Weights of a small self-supervised image encoder: 77898 training examples.
Rows from block 11 of a small self-supervised image encoder, named by matrix and row number. Rows with one number belong to one neuron. Each number is 200 + 20 x the weight over its row's rms, rounded and kept within 0 to 999. All counts start at 0.
After each neuron's rows are labels from the 100 images, of 14976, where the neuron reaches its highest value: "strongest on" is what is common among them. Only what is clearly more common there than usual is listed. The data: photos of plants, animals and fungi (iNaturalist).
# fc1: MLP up (model.blocks.11.mlp.fc1.weight, 1280x320), inputs 0-106
# fc2: MLP down (model.blocks.11.mlp.fc2.weight, 320x1280, transposed), outputs 0-106

fc1.256,204,203,198,200,201,192,200,175,194,199,168,200,201,202,184,185,200,190,166,189,199,200,195,185,199,174,253,177,229,197,201,197,172,209,189,160,213,188,199,212,210,196,176,191,201,201,209,198,200,196,201,226,196,186,201,215,206,206,249,201,141,195,208,230,211,200,170,203,236,200,201,177,211,229,214,197,229,198,203,219,214,231,186,199,211,202,167,166,201,203,198,194,209,178,174,187,189,196,197,235,194,201,220,211,209,176,255
fc2.256,184,207,184,195,179,204,215,198,198,208,197,182,179,206,199,171,226,227,197,201,204,198,238,158,207,192,233,209,233,237,218,199,202,201,186,216,186,210,171,197,205,197,205,203,200,187,159,182,193,195,165,173,199,189,199,225,201,232,231,199,201,204,236,197,197,200,203,182,223,209,195,189,199,198,200,210,221,175,215,233,174,201,230,189,144,175,204,183,222,192,204,213,167,209,236,167,219,173,206,189,240,194,211,207,170,198,169
strongest on: class Aves

fc1.200,200,212,208,206,187,170,182,201,163,201,164,201,194,247,195,192,226,197,200,175,208,200,198,201,201,198,193,200,178,201,178,198,229,192,200,201,207,183,210,198,204,199,205,201,209,160,204,206,207,199,159,198,182,197,200,198,201,199,192,208,200,201,199,229,192,217,200,203,191,200,193,238,196,198,191,204,193,174,212,254,203,187,200,204,213,200,201,200,197,200,193,199,185,201,204,204,202,183,200,199,203,193,321,183,200,201,195
fc2.200,204,227,192,216,210,216,206,155,240,165,220,262,200,200,157,224,169,194,178,217,203,183,203,208,198,203,206,191,219,200,193,198,175,173,189,205,196,197,179,224,202,141,155,156,170,200,196,174,204,187,197,200,202,190,192,201,160,189,201,199,194,206,219,146,150,166,192,174,206,201,143,206,189,220,189,209,204,214,202,195,206,213,217,198,205,201,194,192,202,143,202,209,209,190,201,184,200,207,190,194,207,214,146,197,197,205,166
strongest on: phylum Arthropoda

fc1.147,188,207,191,203,168,157,197,202,206,191,206,251,221,193,201,206,155,195,190,185,203,195,194,244,200,201,224,201,259,201,208,191,178,188,203,197,216,203,195,200,158,210,202,176,186,184,215,199,200,206,177,188,204,209,194,205,199,192,242,198,186,190,198,199,200,203,169,203,212,198,250,208,207,216,202,189,210,199,185,192,248,226,179,201,220,241,189,189,202,203,200,159,203,181,173,201,184,201,191,200,171,162,209,187,201,200,217
fc2.147,222,214,230,200,208,217,204,190,176,175,201,198,223,184,181,200,196,191,199,208,162,202,199,201,184,173,191,187,202,189,206,193,199,227,185,156,216,207,202,159,200,186,199,201,194,222,216,186,253,201,208,237,199,199,200,251,171,217,200,188,183,196,197,220,199,233,172,186,197,198,192,222,177,206,206,158,200,199,212,191,230,175,170,204,224,267,191,242,192,200,239,174,217,191,190,200,212,192,201,218,201,228,185,178,204,174,218
strongest on: order Charadriiformes; family: Laridae

fc1.175,203,191,195,199,204,203,199,169,197,199,180,197,198,201,208,188,207,174,192,188,200,204,200,190,201,189,234,182,220,171,192,198,176,216,194,157,205,186,182,222,205,200,199,202,182,199,193,198,216,197,185,207,171,159,185,230,198,224,226,190,149,179,217,233,218,198,138,166,237,203,196,173,222,252,209,198,242,203,220,202,193,240,189,206,224,190,173,157,201,220,217,177,196,181,192,200,207,189,196,235,198,200,223,214,207,144,215
fc2.175,185,220,188,231,177,201,227,178,199,224,200,189,200,203,200,199,208,223,193,197,218,195,261,182,200,186,204,204,224,191,212,174,190,195,183,208,173,237,155,210,197,193,199,193,184,189,134,190,207,194,190,173,198,172,185,263,199,215,206,201,199,196,236,187,199,208,199,181,240,185,198,204,188,223,206,209,204,170,226,236,196,225,239,169,198,204,214,161,239,197,201,197,175,211,212,173,206,187,192,173,238,202,212,198,166,194,144
strongest on: class Aves; phylum Chordata; order Accipitriformes

fc1.538,216,207,202,171,206,176,184,198,199,195,181,252,197,224,177,186,202,201,197,232,219,189,192,214,202,200,259,200,216,191,181,204,161,213,199,158,211,179,216,239,207,191,201,200,179,206,231,209,197,212,199,256,182,212,203,224,217,224,198,205,138,191,202,234,192,200,189,213,216,202,211,177,206,199,224,205,203,208,190,193,200,199,200,186,212,194,201,187,238,208,242,205,199,198,139,203,153,200,200,247,199,187,199,206,200,168,242
fc2.538,200,195,210,191,199,200,177,223,199,197,206,254,203,184,199,198,170,187,194,198,176,208,184,245,202,180,211,197,200,274,238,199,192,199,183,182,219,157,231,200,224,199,201,196,195,201,227,189,167,202,211,222,192,224,200,171,176,221,219,178,177,154,204,198,203,213,186,199,167,203,242,183,228,199,203,205,162,252,145,199,200,187,184,190,203,198,190,240,198,202,228,193,210,194,210,229,214,209,215,204,195,203,197,215,214,182,208
strongest on: phylum Chordata; class Aves; order Charadriiformes

fc1.254,204,198,201,187,210,198,194,203,201,200,200,215,202,177,204,233,160,204,210,207,221,204,181,209,202,219,194,208,207,200,206,205,197,220,213,215,191,199,190,197,132,193,232,201,148,200,200,203,194,211,192,200,154,188,228,253,206,199,223,179,207,183,179,208,203,196,186,218,197,194,196,186,202,193,197,202,293,204,181,197,236,199,180,172,195,197,192,221,200,218,203,156,207,186,200,204,159,201,186,207,155,201,179,156,166,204,192
fc2.254,204,213,195,200,174,164,196,179,201,208,200,208,205,202,201,145,198,170,199,175,199,199,198,215,199,188,198,195,202,198,211,226,201,166,199,161,186,209,202,207,196,202,202,208,198,189,200,202,213,188,192,199,191,198,176,196,192,227,221,211,205,178,204,229,201,188,201,200,218,181,255,207,147,204,203,200,169,209,184,174,236,199,211,202,206,191,201,193,203,175,191,200,188,173,215,198,201,148,198,218,195,198,201,202,202,199,199
strongest on: phylum Arthropoda

fc1.644,205,199,199,191,201,190,200,167,195,197,171,201,202,211,197,189,199,185,177,197,201,197,196,193,198,169,260,168,226,182,194,198,186,210,189,147,216,190,200,211,216,197,178,198,196,200,211,198,199,198,200,234,193,190,183,216,203,212,226,200,131,193,210,241,219,200,180,200,234,197,203,174,212,215,202,195,221,198,197,201,201,231,179,200,221,201,182,152,201,207,205,189,205,183,182,196,190,200,198,230,196,200,224,216,209,166,239
fc2.644,182,206,189,207,169,200,221,200,198,219,194,186,185,208,197,202,218,208,189,181,198,201,241,175,201,171,240,210,246,213,234,187,194,200,179,198,191,214,162,201,200,199,203,201,199,183,158,181,199,196,163,168,198,191,194,231,201,221,218,198,195,196,254,200,207,203,195,160,230,200,200,196,223,227,204,200,217,181,227,235,183,209,233,186,182,180,203,183,223,201,209,203,179,205,217,188,212,189,200,183,241,171,236,211,166,184,163
strongest on: class Aves

fc1.91,216,204,196,218,200,182,203,146,189,197,183,199,201,204,199,200,197,238,196,189,208,194,202,188,196,187,211,186,210,162,185,189,170,198,214,188,215,199,201,198,226,201,192,196,188,180,203,180,266,181,197,207,194,198,201,241,206,201,216,201,193,177,205,231,207,203,164,210,261,181,204,199,198,242,231,184,230,158,195,221,205,210,186,199,254,216,185,197,202,219,204,186,200,198,157,189,177,189,197,202,158,177,221,204,203,180,214
fc2.91,197,216,210,219,197,232,193,208,219,195,212,183,167,212,204,197,201,203,209,205,195,203,200,176,185,196,185,216,210,220,178,201,195,167,230,233,198,207,186,210,224,200,201,199,204,183,203,198,179,195,118,171,207,199,212,143,198,161,199,233,215,237,201,177,200,210,221,184,193,214,195,205,194,179,197,210,195,174,242,192,193,189,221,236,185,190,202,203,196,174,192,220,199,225,239,181,204,201,225,196,243,205,191,210,200,225,158
strongest on: class Aves; order Charadriiformes

fc1.761,202,212,196,196,195,163,207,179,183,192,174,202,203,216,180,186,195,208,175,191,206,186,199,195,192,160,234,194,216,172,202,197,171,203,197,178,210,199,206,197,206,196,171,185,202,199,230,202,208,201,205,223,204,199,199,242,198,201,221,210,158,191,202,247,200,199,185,204,227,187,208,191,200,206,211,187,242,187,187,202,205,207,194,191,214,210,183,189,199,207,201,192,209,197,143,193,166,199,195,250,192,172,216,219,207,184,228
fc2.761,192,202,196,194,178,218,201,208,215,205,200,187,167,218,199,185,208,199,226,196,187,200,220,184,199,199,211,207,206,262,202,188,200,201,199,234,189,199,203,199,202,199,194,205,203,199,193,156,183,178,158,165,200,206,202,184,198,194,211,203,199,205,215,185,201,203,212,166,196,256,201,179,197,194,201,216,215,183,205,233,165,182,208,207,166,174,205,202,200,189,191,223,178,216,233,168,221,156,221,147,218,185,229,236,184,200,179
strongest on: class Aves; order Charadriiformes

fc1.128,214,193,170,199,203,216,200,199,237,200,247,226,230,194,181,220,187,199,202,201,197,201,200,219,202,200,194,186,204,201,229,201,200,196,200,205,179,217,180,185,176,172,194,200,197,217,180,193,197,193,229,203,204,167,201,287,177,230,204,193,200,200,202,187,205,205,186,180,215,193,197,218,241,197,187,192,267,205,200,198,206,199,196,188,196,200,209,200,204,200,193,136,188,184,200,200,202,201,100,200,200,205,184,147,202,200,189
fc2.128,211,195,211,204,168,146,201,184,193,195,193,227,217,197,194,199,179,187,172,157,179,199,192,217,190,199,211,203,199,198,204,204,221,140,175,170,193,202,190,205,203,205,184,206,199,143,196,206,230,197,191,178,176,201,168,200,166,206,200,193,203,162,232,215,190,196,197,166,206,201,227,222,135,225,196,170,195,226,203,109,248,200,202,206,200,200,199,187,211,194,204,207,201,200,204,212,200,203,199,209,200,172,199,196,202,193,188
strongest on: order Lepidoptera

fc1.305,199,214,193,200,186,177,242,201,213,195,197,200,178,199,181,166,248,201,199,199,202,186,226,188,190,197,199,193,198,203,195,188,201,170,199,197,191,200,218,181,201,198,201,202,204,189,202,201,267,205,217,198,188,212,181,210,199,246,221,182,189,164,200,251,165,248,200,200,211,198,189,206,151,200,204,216,217,163,215,260,177,178,206,130,242,217,191,202,182,197,205,195,187,197,200,200,187,201,189,204,176,191,213,199,199,195,201
fc2.305,157,281,207,198,180,203,200,204,191,209,199,201,200,201,199,170,209,225,213,191,200,205,208,154,198,190,201,249,283,201,193,182,203,199,196,201,201,204,198,199,186,220,184,202,200,199,195,183,201,198,185,163,209,184,200,201,182,174,283,200,218,209,199,176,203,200,206,163,165,197,143,202,200,216,213,200,206,113,201,210,200,200,199,208,203,216,201,200,200,174,181,202,202,215,215,158,202,171,197,185,200,178,195,199,196,194,194
strongest on: class Aves; order Accipitriformes

fc1.650,202,195,205,191,210,199,184,209,202,202,200,232,198,184,209,220,180,207,210,212,217,205,194,214,206,216,200,210,209,200,201,204,177,212,212,203,172,189,180,209,137,201,250,203,137,199,196,203,197,217,189,198,151,167,213,223,226,209,209,174,204,179,180,240,204,197,200,243,203,200,183,184,206,192,195,210,304,206,181,195,250,199,201,166,190,184,193,206,200,204,211,162,201,169,202,221,161,200,189,199,172,201,163,178,168,202,201
fc2.650,210,213,190,200,189,177,197,169,198,198,196,203,207,208,200,148,199,172,199,185,199,189,200,211,197,192,201,182,199,191,207,223,200,191,197,148,196,205,207,210,199,200,199,199,195,187,201,204,225,190,195,201,184,202,172,188,184,220,211,216,198,169,205,220,201,199,199,202,204,167,271,204,182,200,199,198,169,215,184,184,231,199,209,202,210,191,204,198,201,184,201,199,188,175,198,199,201,151,190,204,181,190,210,203,204,205,201
strongest on: phylum Arthropoda; class Insecta

fc1.229,204,193,179,196,162,178,195,202,198,206,182,194,193,187,202,205,204,180,197,161,196,183,215,194,200,203,211,204,200,200,197,207,177,182,187,153,187,194,194,242,204,195,217,203,186,205,187,208,198,245,201,200,203,209,186,258,202,243,210,197,134,194,197,235,190,253,208,150,252,203,190,160,207,197,199,229,234,206,216,212,188,197,238,150,193,174,184,129,211,205,204,186,146,204,203,204,207,200,181,264,243,195,192,218,205,199,209
fc2.229,178,195,228,211,162,188,200,230,179,202,185,201,211,182,176,192,220,168,199,183,201,199,200,200,196,181,203,209,198,261,242,191,253,191,197,214,214,208,197,199,204,208,202,214,240,198,197,202,199,171,179,187,192,189,160,171,201,206,223,204,182,201,175,201,180,200,194,180,200,259,192,197,166,200,199,204,202,197,201,199,225,192,196,204,196,213,175,199,183,151,201,194,187,193,251,201,234,200,196,197,201,184,201,201,201,200,192
strongest on: class Aves; phylum Chordata; order Accipitriformes; family: Accipitridae

fc1.77,184,203,196,183,176,198,219,199,223,189,206,232,201,206,186,191,175,200,187,179,200,200,201,204,199,197,266,175,232,210,217,184,204,172,182,199,201,201,183,221,197,197,197,199,201,193,201,193,201,160,193,172,169,165,179,197,163,160,204,238,198,183,215,151,154,163,197,194,185,216,225,199,145,203,201,197,202,199,199,197,203,198,195,199,201,224,200,168,209,188,226,207,202,178,203,198,205,203,200,145,163,195,181,222,171,201,116
fc2.77,238,199,200,201,229,202,206,199,194,128,190,198,199,197,195,242,196,200,196,208,215,181,200,202,201,230,165,190,182,165,196,215,202,189,198,210,199,210,199,208,199,198,200,175,198,205,193,207,169,199,202,203,199,195,221,200,193,182,186,224,202,210,200,197,202,199,213,237,202,153,194,198,185,196,199,197,201,209,197,189,199,202,234,217,158,201,196,196,202,175,181,198,201,186,151,240,168,234,239,199,200,206,199,203,200,219,202
strongest on: phylum Arthropoda; class Insecta; order Lepidoptera