Rows from block 6 of a small self-supervised image encoder, named by matrix and row number. Rows with one number belong to one neuron. Each number is 500 + 40 x the weight over its row's rms, rounded and kept within 0 to 999. All counts start at 0. Numbers have three digits each. After the name is the row's rms in percent of the matrix's.
After each neuron's rows are labels from the 100 images, of 14976, where the neuron reaches its highest value: "top examples" is what is common among them. Only what is clearly more common there than usual is listed. The data: photos of plants, animals and fungi (iNaturalist). In brackets: how many of the 100.
# fc1: MLP up (model.blocks.6.mlp.fc1.weight, 1280x320), inputs 64-127
# fc2: MLP down (model.blocks.6.mlp.fc2.weight, 320x1280, transposed), outputs 64-127

fc1.738 056:499494491500535502536464448620555500499508448495501592517511499471508332563500549514503497501501505500501490502500491509496310476506520503514501596502501491491456499529517405611540491490535430
fc2.738 088:500504500490498510522520480470497495499503510501501456510499477498552501509526478489417476502498505504478499531521478463505507504505475533507587438499497500488516523496498471447524514516485514
top examples: order Lepidoptera (31)

fc1.29 060:472501531520539493524499513498499494655505490499385495504485499490501494497499481500507480502488517515503498471505500500476486530533483499403501709491500453513505506633492498611502500486492502
fc2.29 105:495539455484488459547581500512488491500621606375506493507509359507495481529546492488522487497488492497465505501497469342505507498501523505607586421494375491526491503511501512509532510463489509
top examples: class Insecta (65); phylum Arthropoda (65); order Lepidoptera (53)

fc1.394 077:499505451487454497494568495494489495495491536484565513494596544589561516562474542492505595504476520481483437508519579496680501476463515493502494482499482503497487508469536501483518495500360483
fc2.394 072:497508500489497526461494487531498499495547509575480501489500512493502492519492498538499452519480498510492533491570492465501498504510494497524501502546503407496497500492499483526518488504487531
top examples: order Passeriformes (52)

fc1.123 060:473546498501435513475562430579494513482477494499601570478505500524501520614376500499493510518500511505495374518507602502631353479497526486501506466519580479491441495465521454491569504501480501
fc2.123 104:502494500474501509440500518556504501390524508510501510473483487518502483561512489482509468533477504500491497511502446471494463485549496500512534593512499492514501505492501470548505489506491517
top examples: order Lepidoptera (32)

fc1.301 082:472516392491546477499494511618595475506444537526551539480459582538490483488503590474510470432500452486482509465477523470458389496494513464477455499474542488509451499540499491504480495402500449
fc2.301 069:453522513503405499558511385359505554512490381544504504493435477531520525494487488470490475496495498489500461506475502548485498441479536499449496479517488489500496433536478480367502549498489508
top examples: phylum Chordata (95); class Aves (94); order Accipitriformes (29)

fc1.169 074:434524509503472506486548322565501501482478487494531526498597497499548412552437543586501495511509529497595418489499491497549409481440521487490467501498500459499426539530501432577506527477515427
fc2.169 067:476481496504556368513486496509683508505506498502503492497502613474500503575560471476503476495475503497508568534516466499583498498534457522509567497446558471504539517508496404506557548529491499
top examples: order Lepidoptera (39)

fc1.8 084:492513503499503463471538490524501443499494508507502521476576600495541475501483524501516488445506443483494502478446635452502477503438505491529467500470578465547495488503509488500500524486513479
fc2.8 054:511498498429458508413511497498484512486533487498469469492517656487473528467452475496560504503486519481543425502501495541544502485545489495505457492560546504514509504526482488501535503528468528
top examples: phylum Arthropoda (62); class Insecta (60); order Lepidoptera (33)

fc1.380 086:494503422471554488496476514583506482541501526487504536492493573501463377467501586440512469460501497500499517486466565506518450527446532486500439512495568474532423505541503513591497503426518415
fc2.380 115:485499502506489472514498482425465504519486463572476541553497480488528463501483500502498547474490506468537448517477520504487494415501510474478419479445526486472519291495537497481477535532506454
top examples: class Aves (89); order Accipitriformes (32); family: Accipitridae (27)

fc1.637 064:501528556497508499504504516498497493605500502499478484500492499503497501496473446492500471508488522502487503480507500494505493548508453501397501737501499515502503531536458509527457480462478497
fc2.637 102:518559475497496459568661479541479505501572625319528498505515502505490477501516491487528462500507497483496509494499480448500501465468519506534497501498460500547492544529507504517527493463497493
top examples: order Lepidoptera (37)

fc1.297 073:509514520504574489510544499514510490555501447479500494468502499522507503500430529498493445500487503502500464377502500458498397524500499514369469608451494502493503525595484505556518481419499458
fc2.297 068:521514472503498505575545501476494494535536564464499495499474489470493499501549496465522463526582495496486525505517480499503499523514504594577541468527512499523495486491554508492521419485497510
top examples: order Lepidoptera (33)

fc1.241 049:439472502517500506491494479500502476647497467495473497461502502488479503495497472508526493500494499538540467485499506511471499449511504474474498657501499449502462561519503507685547491457496489
fc2.241 083:487510483489503438597522500503489499506555542373504492518494411500499494503557521485501490473514492529493505513490469429524510495506536532561577322479501492492487556559498516503527509473499500
top examples: class Insecta (60); phylum Arthropoda (60); order Lepidoptera (45)

fc1.177 076:452507485493502453494576437519499507500465511593562563512501545562489342502408474485454493500434497437483460491485584437519484498496470497460469495460587474420495498498475502500472522490456433
fc2.177 069:598493496507489510371490524492486392484500470504497493461501516512502451498652497493456508545533510523491501506516578490499524493539497515515517619525504550416499489464555509485460508528502502
top examples: order Lepidoptera (37)

fc1.207 060:500496493499523508502482472590564498500513491493500558495512498480528397562476530508487498501503507503510490459500493516493328452499511505510479580503500493488457528535503433666516480452513429
fc2.207 081:501499495498498499528504500455499498553507500488503470537499518497590506523579486484411442503500503502487499554518476454509510526527485548509613482485493502490521531493501478453538517520483511
top examples: order Lepidoptera (39)

fc1.115 098:505538522490519493511549452502544469543502511519463490523502498500568482504473508501483503507488528474487494499503484481650422529455454492425491602441491502503476505588505503556490498476508441
fc2.115 087:549511503502500411499498523583547507497536473570444557496503509490523504608477507411508437494490511480491520509497511436516478507501504580500443487500569503513497497507530414497508513495505490
top examples: order Lepidoptera (34)

fc1.598 063:477460483525505503463488510500495497554512506477510514494602500502439450473504499497572493498500502499561508459499474499502516501503497507502498647504464504498491520496498520540461540386463498
fc2.598 114:474500506533534427495507477575491504502502500395499529507467526499439440452500493500616517444483473435500535505496510507541497495474514519423478423384503480478497511565489501524509506500500446
top examples: order Lepidoptera (35)

fc1.519 105:505507486551502495510496523502552496503502432622489495476507500495558502552500538496506589476477456453496529411501492513500523572547485451501499503500504506469527406548501455511492572496496497
fc2.519 153:547502487509514506501498505493586503500485548557454387497521502489521687500510483500530464522514506521509467468522512508488450500501565511552510537505538503578492555558540501476596427510479535
top examples: phylum Chordata (96); class Aves (94)

fc1.158 052:501498500545580499537489429692527499493502461497500588527508500472579313577501573492479491500499501500502499504498495510493366492499535501515500576501492485514464494546502399573540491499563471
fc2.158 098:503507508486493531517512473470536495496500508501501459515493415501535500526503475495459479504493506506463498514521450491506502506504470524507571487499461502496522511497500486467520506522476509
top examples: order Passeriformes (54)

fc1.483 095:473497451482500454499517498641509504491454511584559616503516543585488436520423486488548426495440490382502481500493536456528438487465495491500462486492560446526500500499492490499510503495400500
fc2.483 078:549529478570498514483445499463525518495498494491478501454501490499488505480536562443492448502625492539497497449540526547491502514507573560500500599563498582488494513520582501498480507474484503
top examples: order Passeriformes (57)

fc1.107 095:478509466425528499516465505507514520580502543502500498509462563495478458499502548465500489429479459491488540507459476580582476540433518509480488510502516451526471514500503492577547503474533496
fc2.107 143:459472498505500512525428530495474461486535461548511555502503509483496408510514504479470504506520539526504548503525491499499496500512493575494500432516503501501501393444507489489465508501519508
top examples: phylum Chordata (92); class Aves (91); order Accipitriformes (26)

fc1.636 060:475469484522511503475450516501502496569515504472514506496560501502464440456507507493559458498501488499537498420498496499503527489507523504504497657506475500498489512496504518520488571399510498
fc2.636 109:478500506548532392499509481560496504493499503400500525505465522503442451478500491500584515445487477452496547510517501493550493498497509543438484412346501495489498511555489500515510504505501427
top examples: order Lepidoptera (32)

fc1.648 082:509555482499509459556530501501551449507490490529488469434430559520572514510525529502501552480456466463446565414498509498577514541502495439418496505466505500456550415564479492510498495488444480
fc2.648 113:507522512498521527500496508512488436507461554517492501480491491501512610457506486529497456506508498526474498513520516497458473540491489505500514505500517504502479531506508514486520473493503512
top examples: class Aves (86)

fc1.205 069:483506512527506501503522514498496495547503494482500495496517500500500502494419477494522490505489519502512447434504498500501457537533495434416477715481497453505502540567501507551496499435497485
fc2.205 087:537569491500500445564641512516497499512571541369495492504500512487496490500563497487520454496512493479497520500499478406508500498505526545546508446501495499511490500501555486515513483469496495
top examples: order Lepidoptera (43)

fc1.590 084:466494419424561505506464526498511529514502553498544500528500521495483482534512557472501496405497423489482551510461498523546496636488613498501495505507503434477375528499496505503539498487523503
fc2.590 092:505503509511460509486377502521499498492503442618511516413498573504503457501493500489497465597516563537495486489554498494502491508619467624497519463516582564498500462445530407499388495498388509
top examples: class Aves (91)

fc1.573 097:438499500504499486515504453624526500499434505542516553501492562566470445493399535499526431502415494458506445475471547495486476483488475498467487496494552498508505499520480502484497500449439440
fc2.573 079:496539411510494505503501444477501522556480460498600510426461515569400518452491502442513500519498486483440488406502534594452490496496539497464482568563488555502491484499496523480440500336445486
top examples: class Aves (89)

fc1.673 067:499506504505504499489515433645595507496488437570518636517499497498623413592483574517480507482502499500527510448500491503544351504448546508500443506488505498474472498576495427541505554503511468
fc2.673 073:470494509494520524503461477495622547570478526547457500544502502496497517503502441459494383499461503496516498556527500501534517497506432515461515497517500468496581479507495499473541607592464506
top examples: order Passeriformes (65)

fc1.755 072:455510529536518363445499497498493501652488472499508499474410506501479504498507483453496465508514324516438548419503496459421496502551563487494511515461481500488498498527495498497478501474501505
fc2.755 156:514529432499503499535499503600508406478503500482507505487546507503499490524476529499513539491491496498498458449514503513502463510381510499540388598525488506548449506497510503512483451398475500
top examples: phylum Arthropoda (68); class Insecta (61)

fc1.349 056:457547500503445512478602464590492515468461491504626552494548501504527504573388490500476526520461516516497387514498585500654382487499510490498498468514610478483432531476513400509545508500484425
fc2.349 090:503487501492551509450498499558556491455524502503502511481482501517510482551527481449517448518478510501467498522510427454496459486550484521515536594493511484509502510491501464534510496515496509
top examples: order Lepidoptera (41)

fc1.116 085:465529500497501458498551482522499502501474503547553588501506580562498367499402500500497486499464472448499471467486597429538500502499491484461432489464564474489471500511442504519476519469443455
fc2.116 070:521482484502469560479462465468488472493496463502497507487500524490503484500534500496440503560516503529519490522506534506469522457492500496513500615590503513438489456438551499479499526519498500
top examples: phylum Arthropoda (60); order Lepidoptera (35)

fc1.330 064:434500548547505497513500507499500498653504440498451490510498499497502501498485474496503468508493514505503484444504500500481499561531483472409499702493499436504504503596497504578499500447496501
fc2.330 100:505529457488493461543616506514491499501630604370499489506503428498494486506556492488532458495493491489471515489495477348502502498509528534602533417498411492532492504527508503508530503471491501
top examples: class Insecta (64); phylum Arthropoda (64); order Lepidoptera (54)

fc1.371 065:489514500508464500461575502522500500494482510540575498497555575501485504529487468524505482501500474427566472500498679488502466488500487451500485479499650448486495496495508487502584496500513465
fc2.371 098:497519494397502500329567505532504501499503500509496490487469500492498497498518485501532546574347527468493498491498485427540508460561499448501526556514493486505493499479463479503538500521469499
top examples: phylum Arthropoda (62); class Insecta (61)

fc1.551 074:401497495501461510497550364507499500499489499498519499506635499491522383524412497581500487502508527500564426500499501499514448454462500483493487502495500429501441515506500494576497530473536457
fc2.551 062:442490491518514492521493467498624498484518475485505475491425595497506512570559450474530484503433499492502597531525417518505454500563443496501563500436536455515499539506478387509562504519494509
top examples: order Lepidoptera (43)

fc1.321 096:474497496522500486506505386617531506500427499566525594501496564568460436494411532500524435501435494451511464454465554493467475497472470497447459498501572498505503499533493503486496501446439454
fc2.321 084:493532415505494505519504453481499517531490492490576502432471515582403532425492511448514506533494487475430490426501543612470491485489521494470475544556475530502491464498499541474449488337462482
top examples: class Aves (85)

fc1.682 058:489491496498499505430496500544506493501497491489508524486525502496483413489446494506505493502486519515532422501500502507493442444503506502478448660496498494486463536500502442647522493449500438
fc2.682 066:508513484496500463591551504482500498580514576418503491503499509488531500504599493488506448498509495505492501536501472449510523495505508538512570394498504500490496548495500501494530514487487513
top examples: class Insecta (63); phylum Arthropoda (63); order Lepidoptera (52)

fc1.228 056:428451476492481510525468356500501498610483503485489487504477503471445519495496425505514472505499502521501456519500501514450509447499507467492500685506504457495408553499497511593574505498448494
fc2.228 084:480495483485504432641498427514503501502543531343522487535503489504500491501555530496500472460502498576503495540487453494505537488473518513549551386485506412501457539570496536502586492463517495
top examples: phylum Arthropoda (70); class Insecta (69); order Lepidoptera (45)

fc1.618 062:428482489529487505490501337571500522502485502463509517514577501457504329512500568543507490499512518498582470514493499501494417481456564496494498511495501423507415496501507457606567528496535442
fc2.618 075:450496499498505519527495465479580499478509492480526425496400554499499510571508448496476495513443503492468580530516413513500475510532462496500587464469505462502500513510490402502546503523497512
top examples: phylum Arthropoda (62); class Insecta (59); order Lepidoptera (43)

fc1.587 076:490513488501502499482516358563601488501495464540525563464570500512570436590474517527489553484460496486523455427498467515566404510435507500497437518480523487495472513529496457610494534497495432
fc2.587 097:490445526499533399481463489517621568557502510510485503545503542491501504560519468501481426500482503497547538586497490482553503494545487507501575500463552490476552491517499473520560578565504497
top examples: order Passeriformes (50)

fc1.692 077:496534486500428500497574509498495471492503545466616500487572536552519511552479510483509519505496505464498480506503605456610498469500508480510500497501501493491499513485518490500560497500487443
fc2.692 103:502524505444500514363506494521508499490525496560472501459480503495528492516517506534500506526460569526492505494589487425522495500572462497508564540524513501494491502495505468546516495513488517
top examples: order Passeriformes (53)

fc1.374 091:482515480457510486505515539537528497512481485494603527493505546566489495506492496461521433484461472490494504476374502424516492503509518459473493549490499498501505470465486500494531508409477483
fc2.374 078:498526500581497502440492485498478437582500500495518561498502540576502508496485514459477427431548509504490516501557470491506477547501477556487489488506486498494508500472615499460496478435453500
top examples: class Aves (87); order Charadriiformes (39)

fc1.615 065:501500504508500506504519469544507496518500493495507528483512500500505481504383526507497496503492518501500438456501494499499413493505499477472468658493499498471466555552463488612501498415501397
fc2.615 088:537536488501503462560564521490501503593525559431497493502497511470550499502635503485512431498575493499500512509506476445515516519509525597544549439501504500500496537492546501499539502492492499
top examples: order Lepidoptera (49); family: Pieridae (26)

fc1.681 081:472518462491494466499559497500497501493453517514579540504569541611521479539422505499502537483396491442496488499494553446646476540497498496491479458426525455489484498500497495514504522498407462
fc2.681 058:528496519515494536444476460477486448495511499487386475479523479460502492489572496550504415499566496539533503497571495505498512498496497566528496498564502504492497507514553497502508497535499518
top examples: order Passeriformes (56)

fc1.572 094:508512484529461503556500502488629490491502433566495499446513490502576503555506556522504554505438523495523442378508468560494501509506413489509500491501498540498526456573516439577398519501426457
fc2.572 117:543469481512498484457498502505570549550529508562490508493570521500495493526496482471501470499517504504507461500514550515481473484537486514558458571543609563496502526512504486498462495490464524
top examples: class Aves (85)

fc1.121 086:420543507499476474475563483515498502477471501558570543495506587587500390501419484499472503504458494425500446482486587415549489494501466490473477493434547436482486495508480494509495554500428453
fc2.121 068:531493492505491520415475493487492424492492480502490487487496532478511461504570500490460504539539494588507493507538512500483517493510499502502543610562506505438481500462516482499476522515499504
top examples: order Lepidoptera (40)

fc1.466 061:430435429532515504462445511501504504610515508493494502501543500497449444465528511492563468497502473491540499465501488505478523492513502503509486645510483476503488517494526505544510567381513497
fc2.466 089:480517501506543332506504489553499499493501523378500520506455520502471455489526492497556515435486471464485559513525495481558491498494532546490507392336505453502494534566496503508513502507501466
top examples: phylum Arthropoda (64); class Insecta (61); order Lepidoptera (43)

fc1.329 085:498537465502549447533498624486530517534490490487646496489428501499494502549504530426506433500496458491459535446415472417499499509553583486472500533484496481500500473498496490486526504432511500
fc2.329 108:544538500500487484497501494501505498527483443496644503448520618589502507497504501485462507445545508500501507509500537498566478616513502554475498499443527539464491494444622494468500492495498489
top examples: class Aves (84); order Charadriiformes (38)

fc1.229 098:482522467509507483500495504535518511589473511506501503513456544492480447505504539468510476417501439465503519470407511528530495557502534464476476510454541412515491492509487495583545515473503488
fc2.229 136:453496545508484504519498500450465486488502366543498515499508483495506481488487548540504562466527508539557477460445492500511501450531517481486460438503472498504520391495505497486493519545566502
top examples: phylum Chordata (95); class Aves (94); order Accipitriformes (36); family: Accipitridae (30)

fc1.568 075:485506468510545441517478614500552509558472499491643496499402570498465484528507487428489414504507416494464518465418483404464501501568552505497505532493497499499474454495500500458490521472508505
fc2.568 095:559500463512502491570493476556514498497487485501597503423576572587481499499507519498497518478524544504509489501512575553567478556425475589483473505475563519501497555501513492497489439481495464
top examples: order Charadriiformes (31)

fc1.439 065:481504565496510497487512395501501497507483504708501499510495528496547500503478503524499479500502498466497430499499557498468496483493368486498496475500565449470503508499495499495490498534519500
fc2.439 076:505477499411526495373527464522408505497504556497611508502487486492441471490502442494494470570484511457504499514447516477517507429470495501487535536512496480499500486486443503501499501505509494
top examples: phylum Arthropoda (63); class Insecta (59)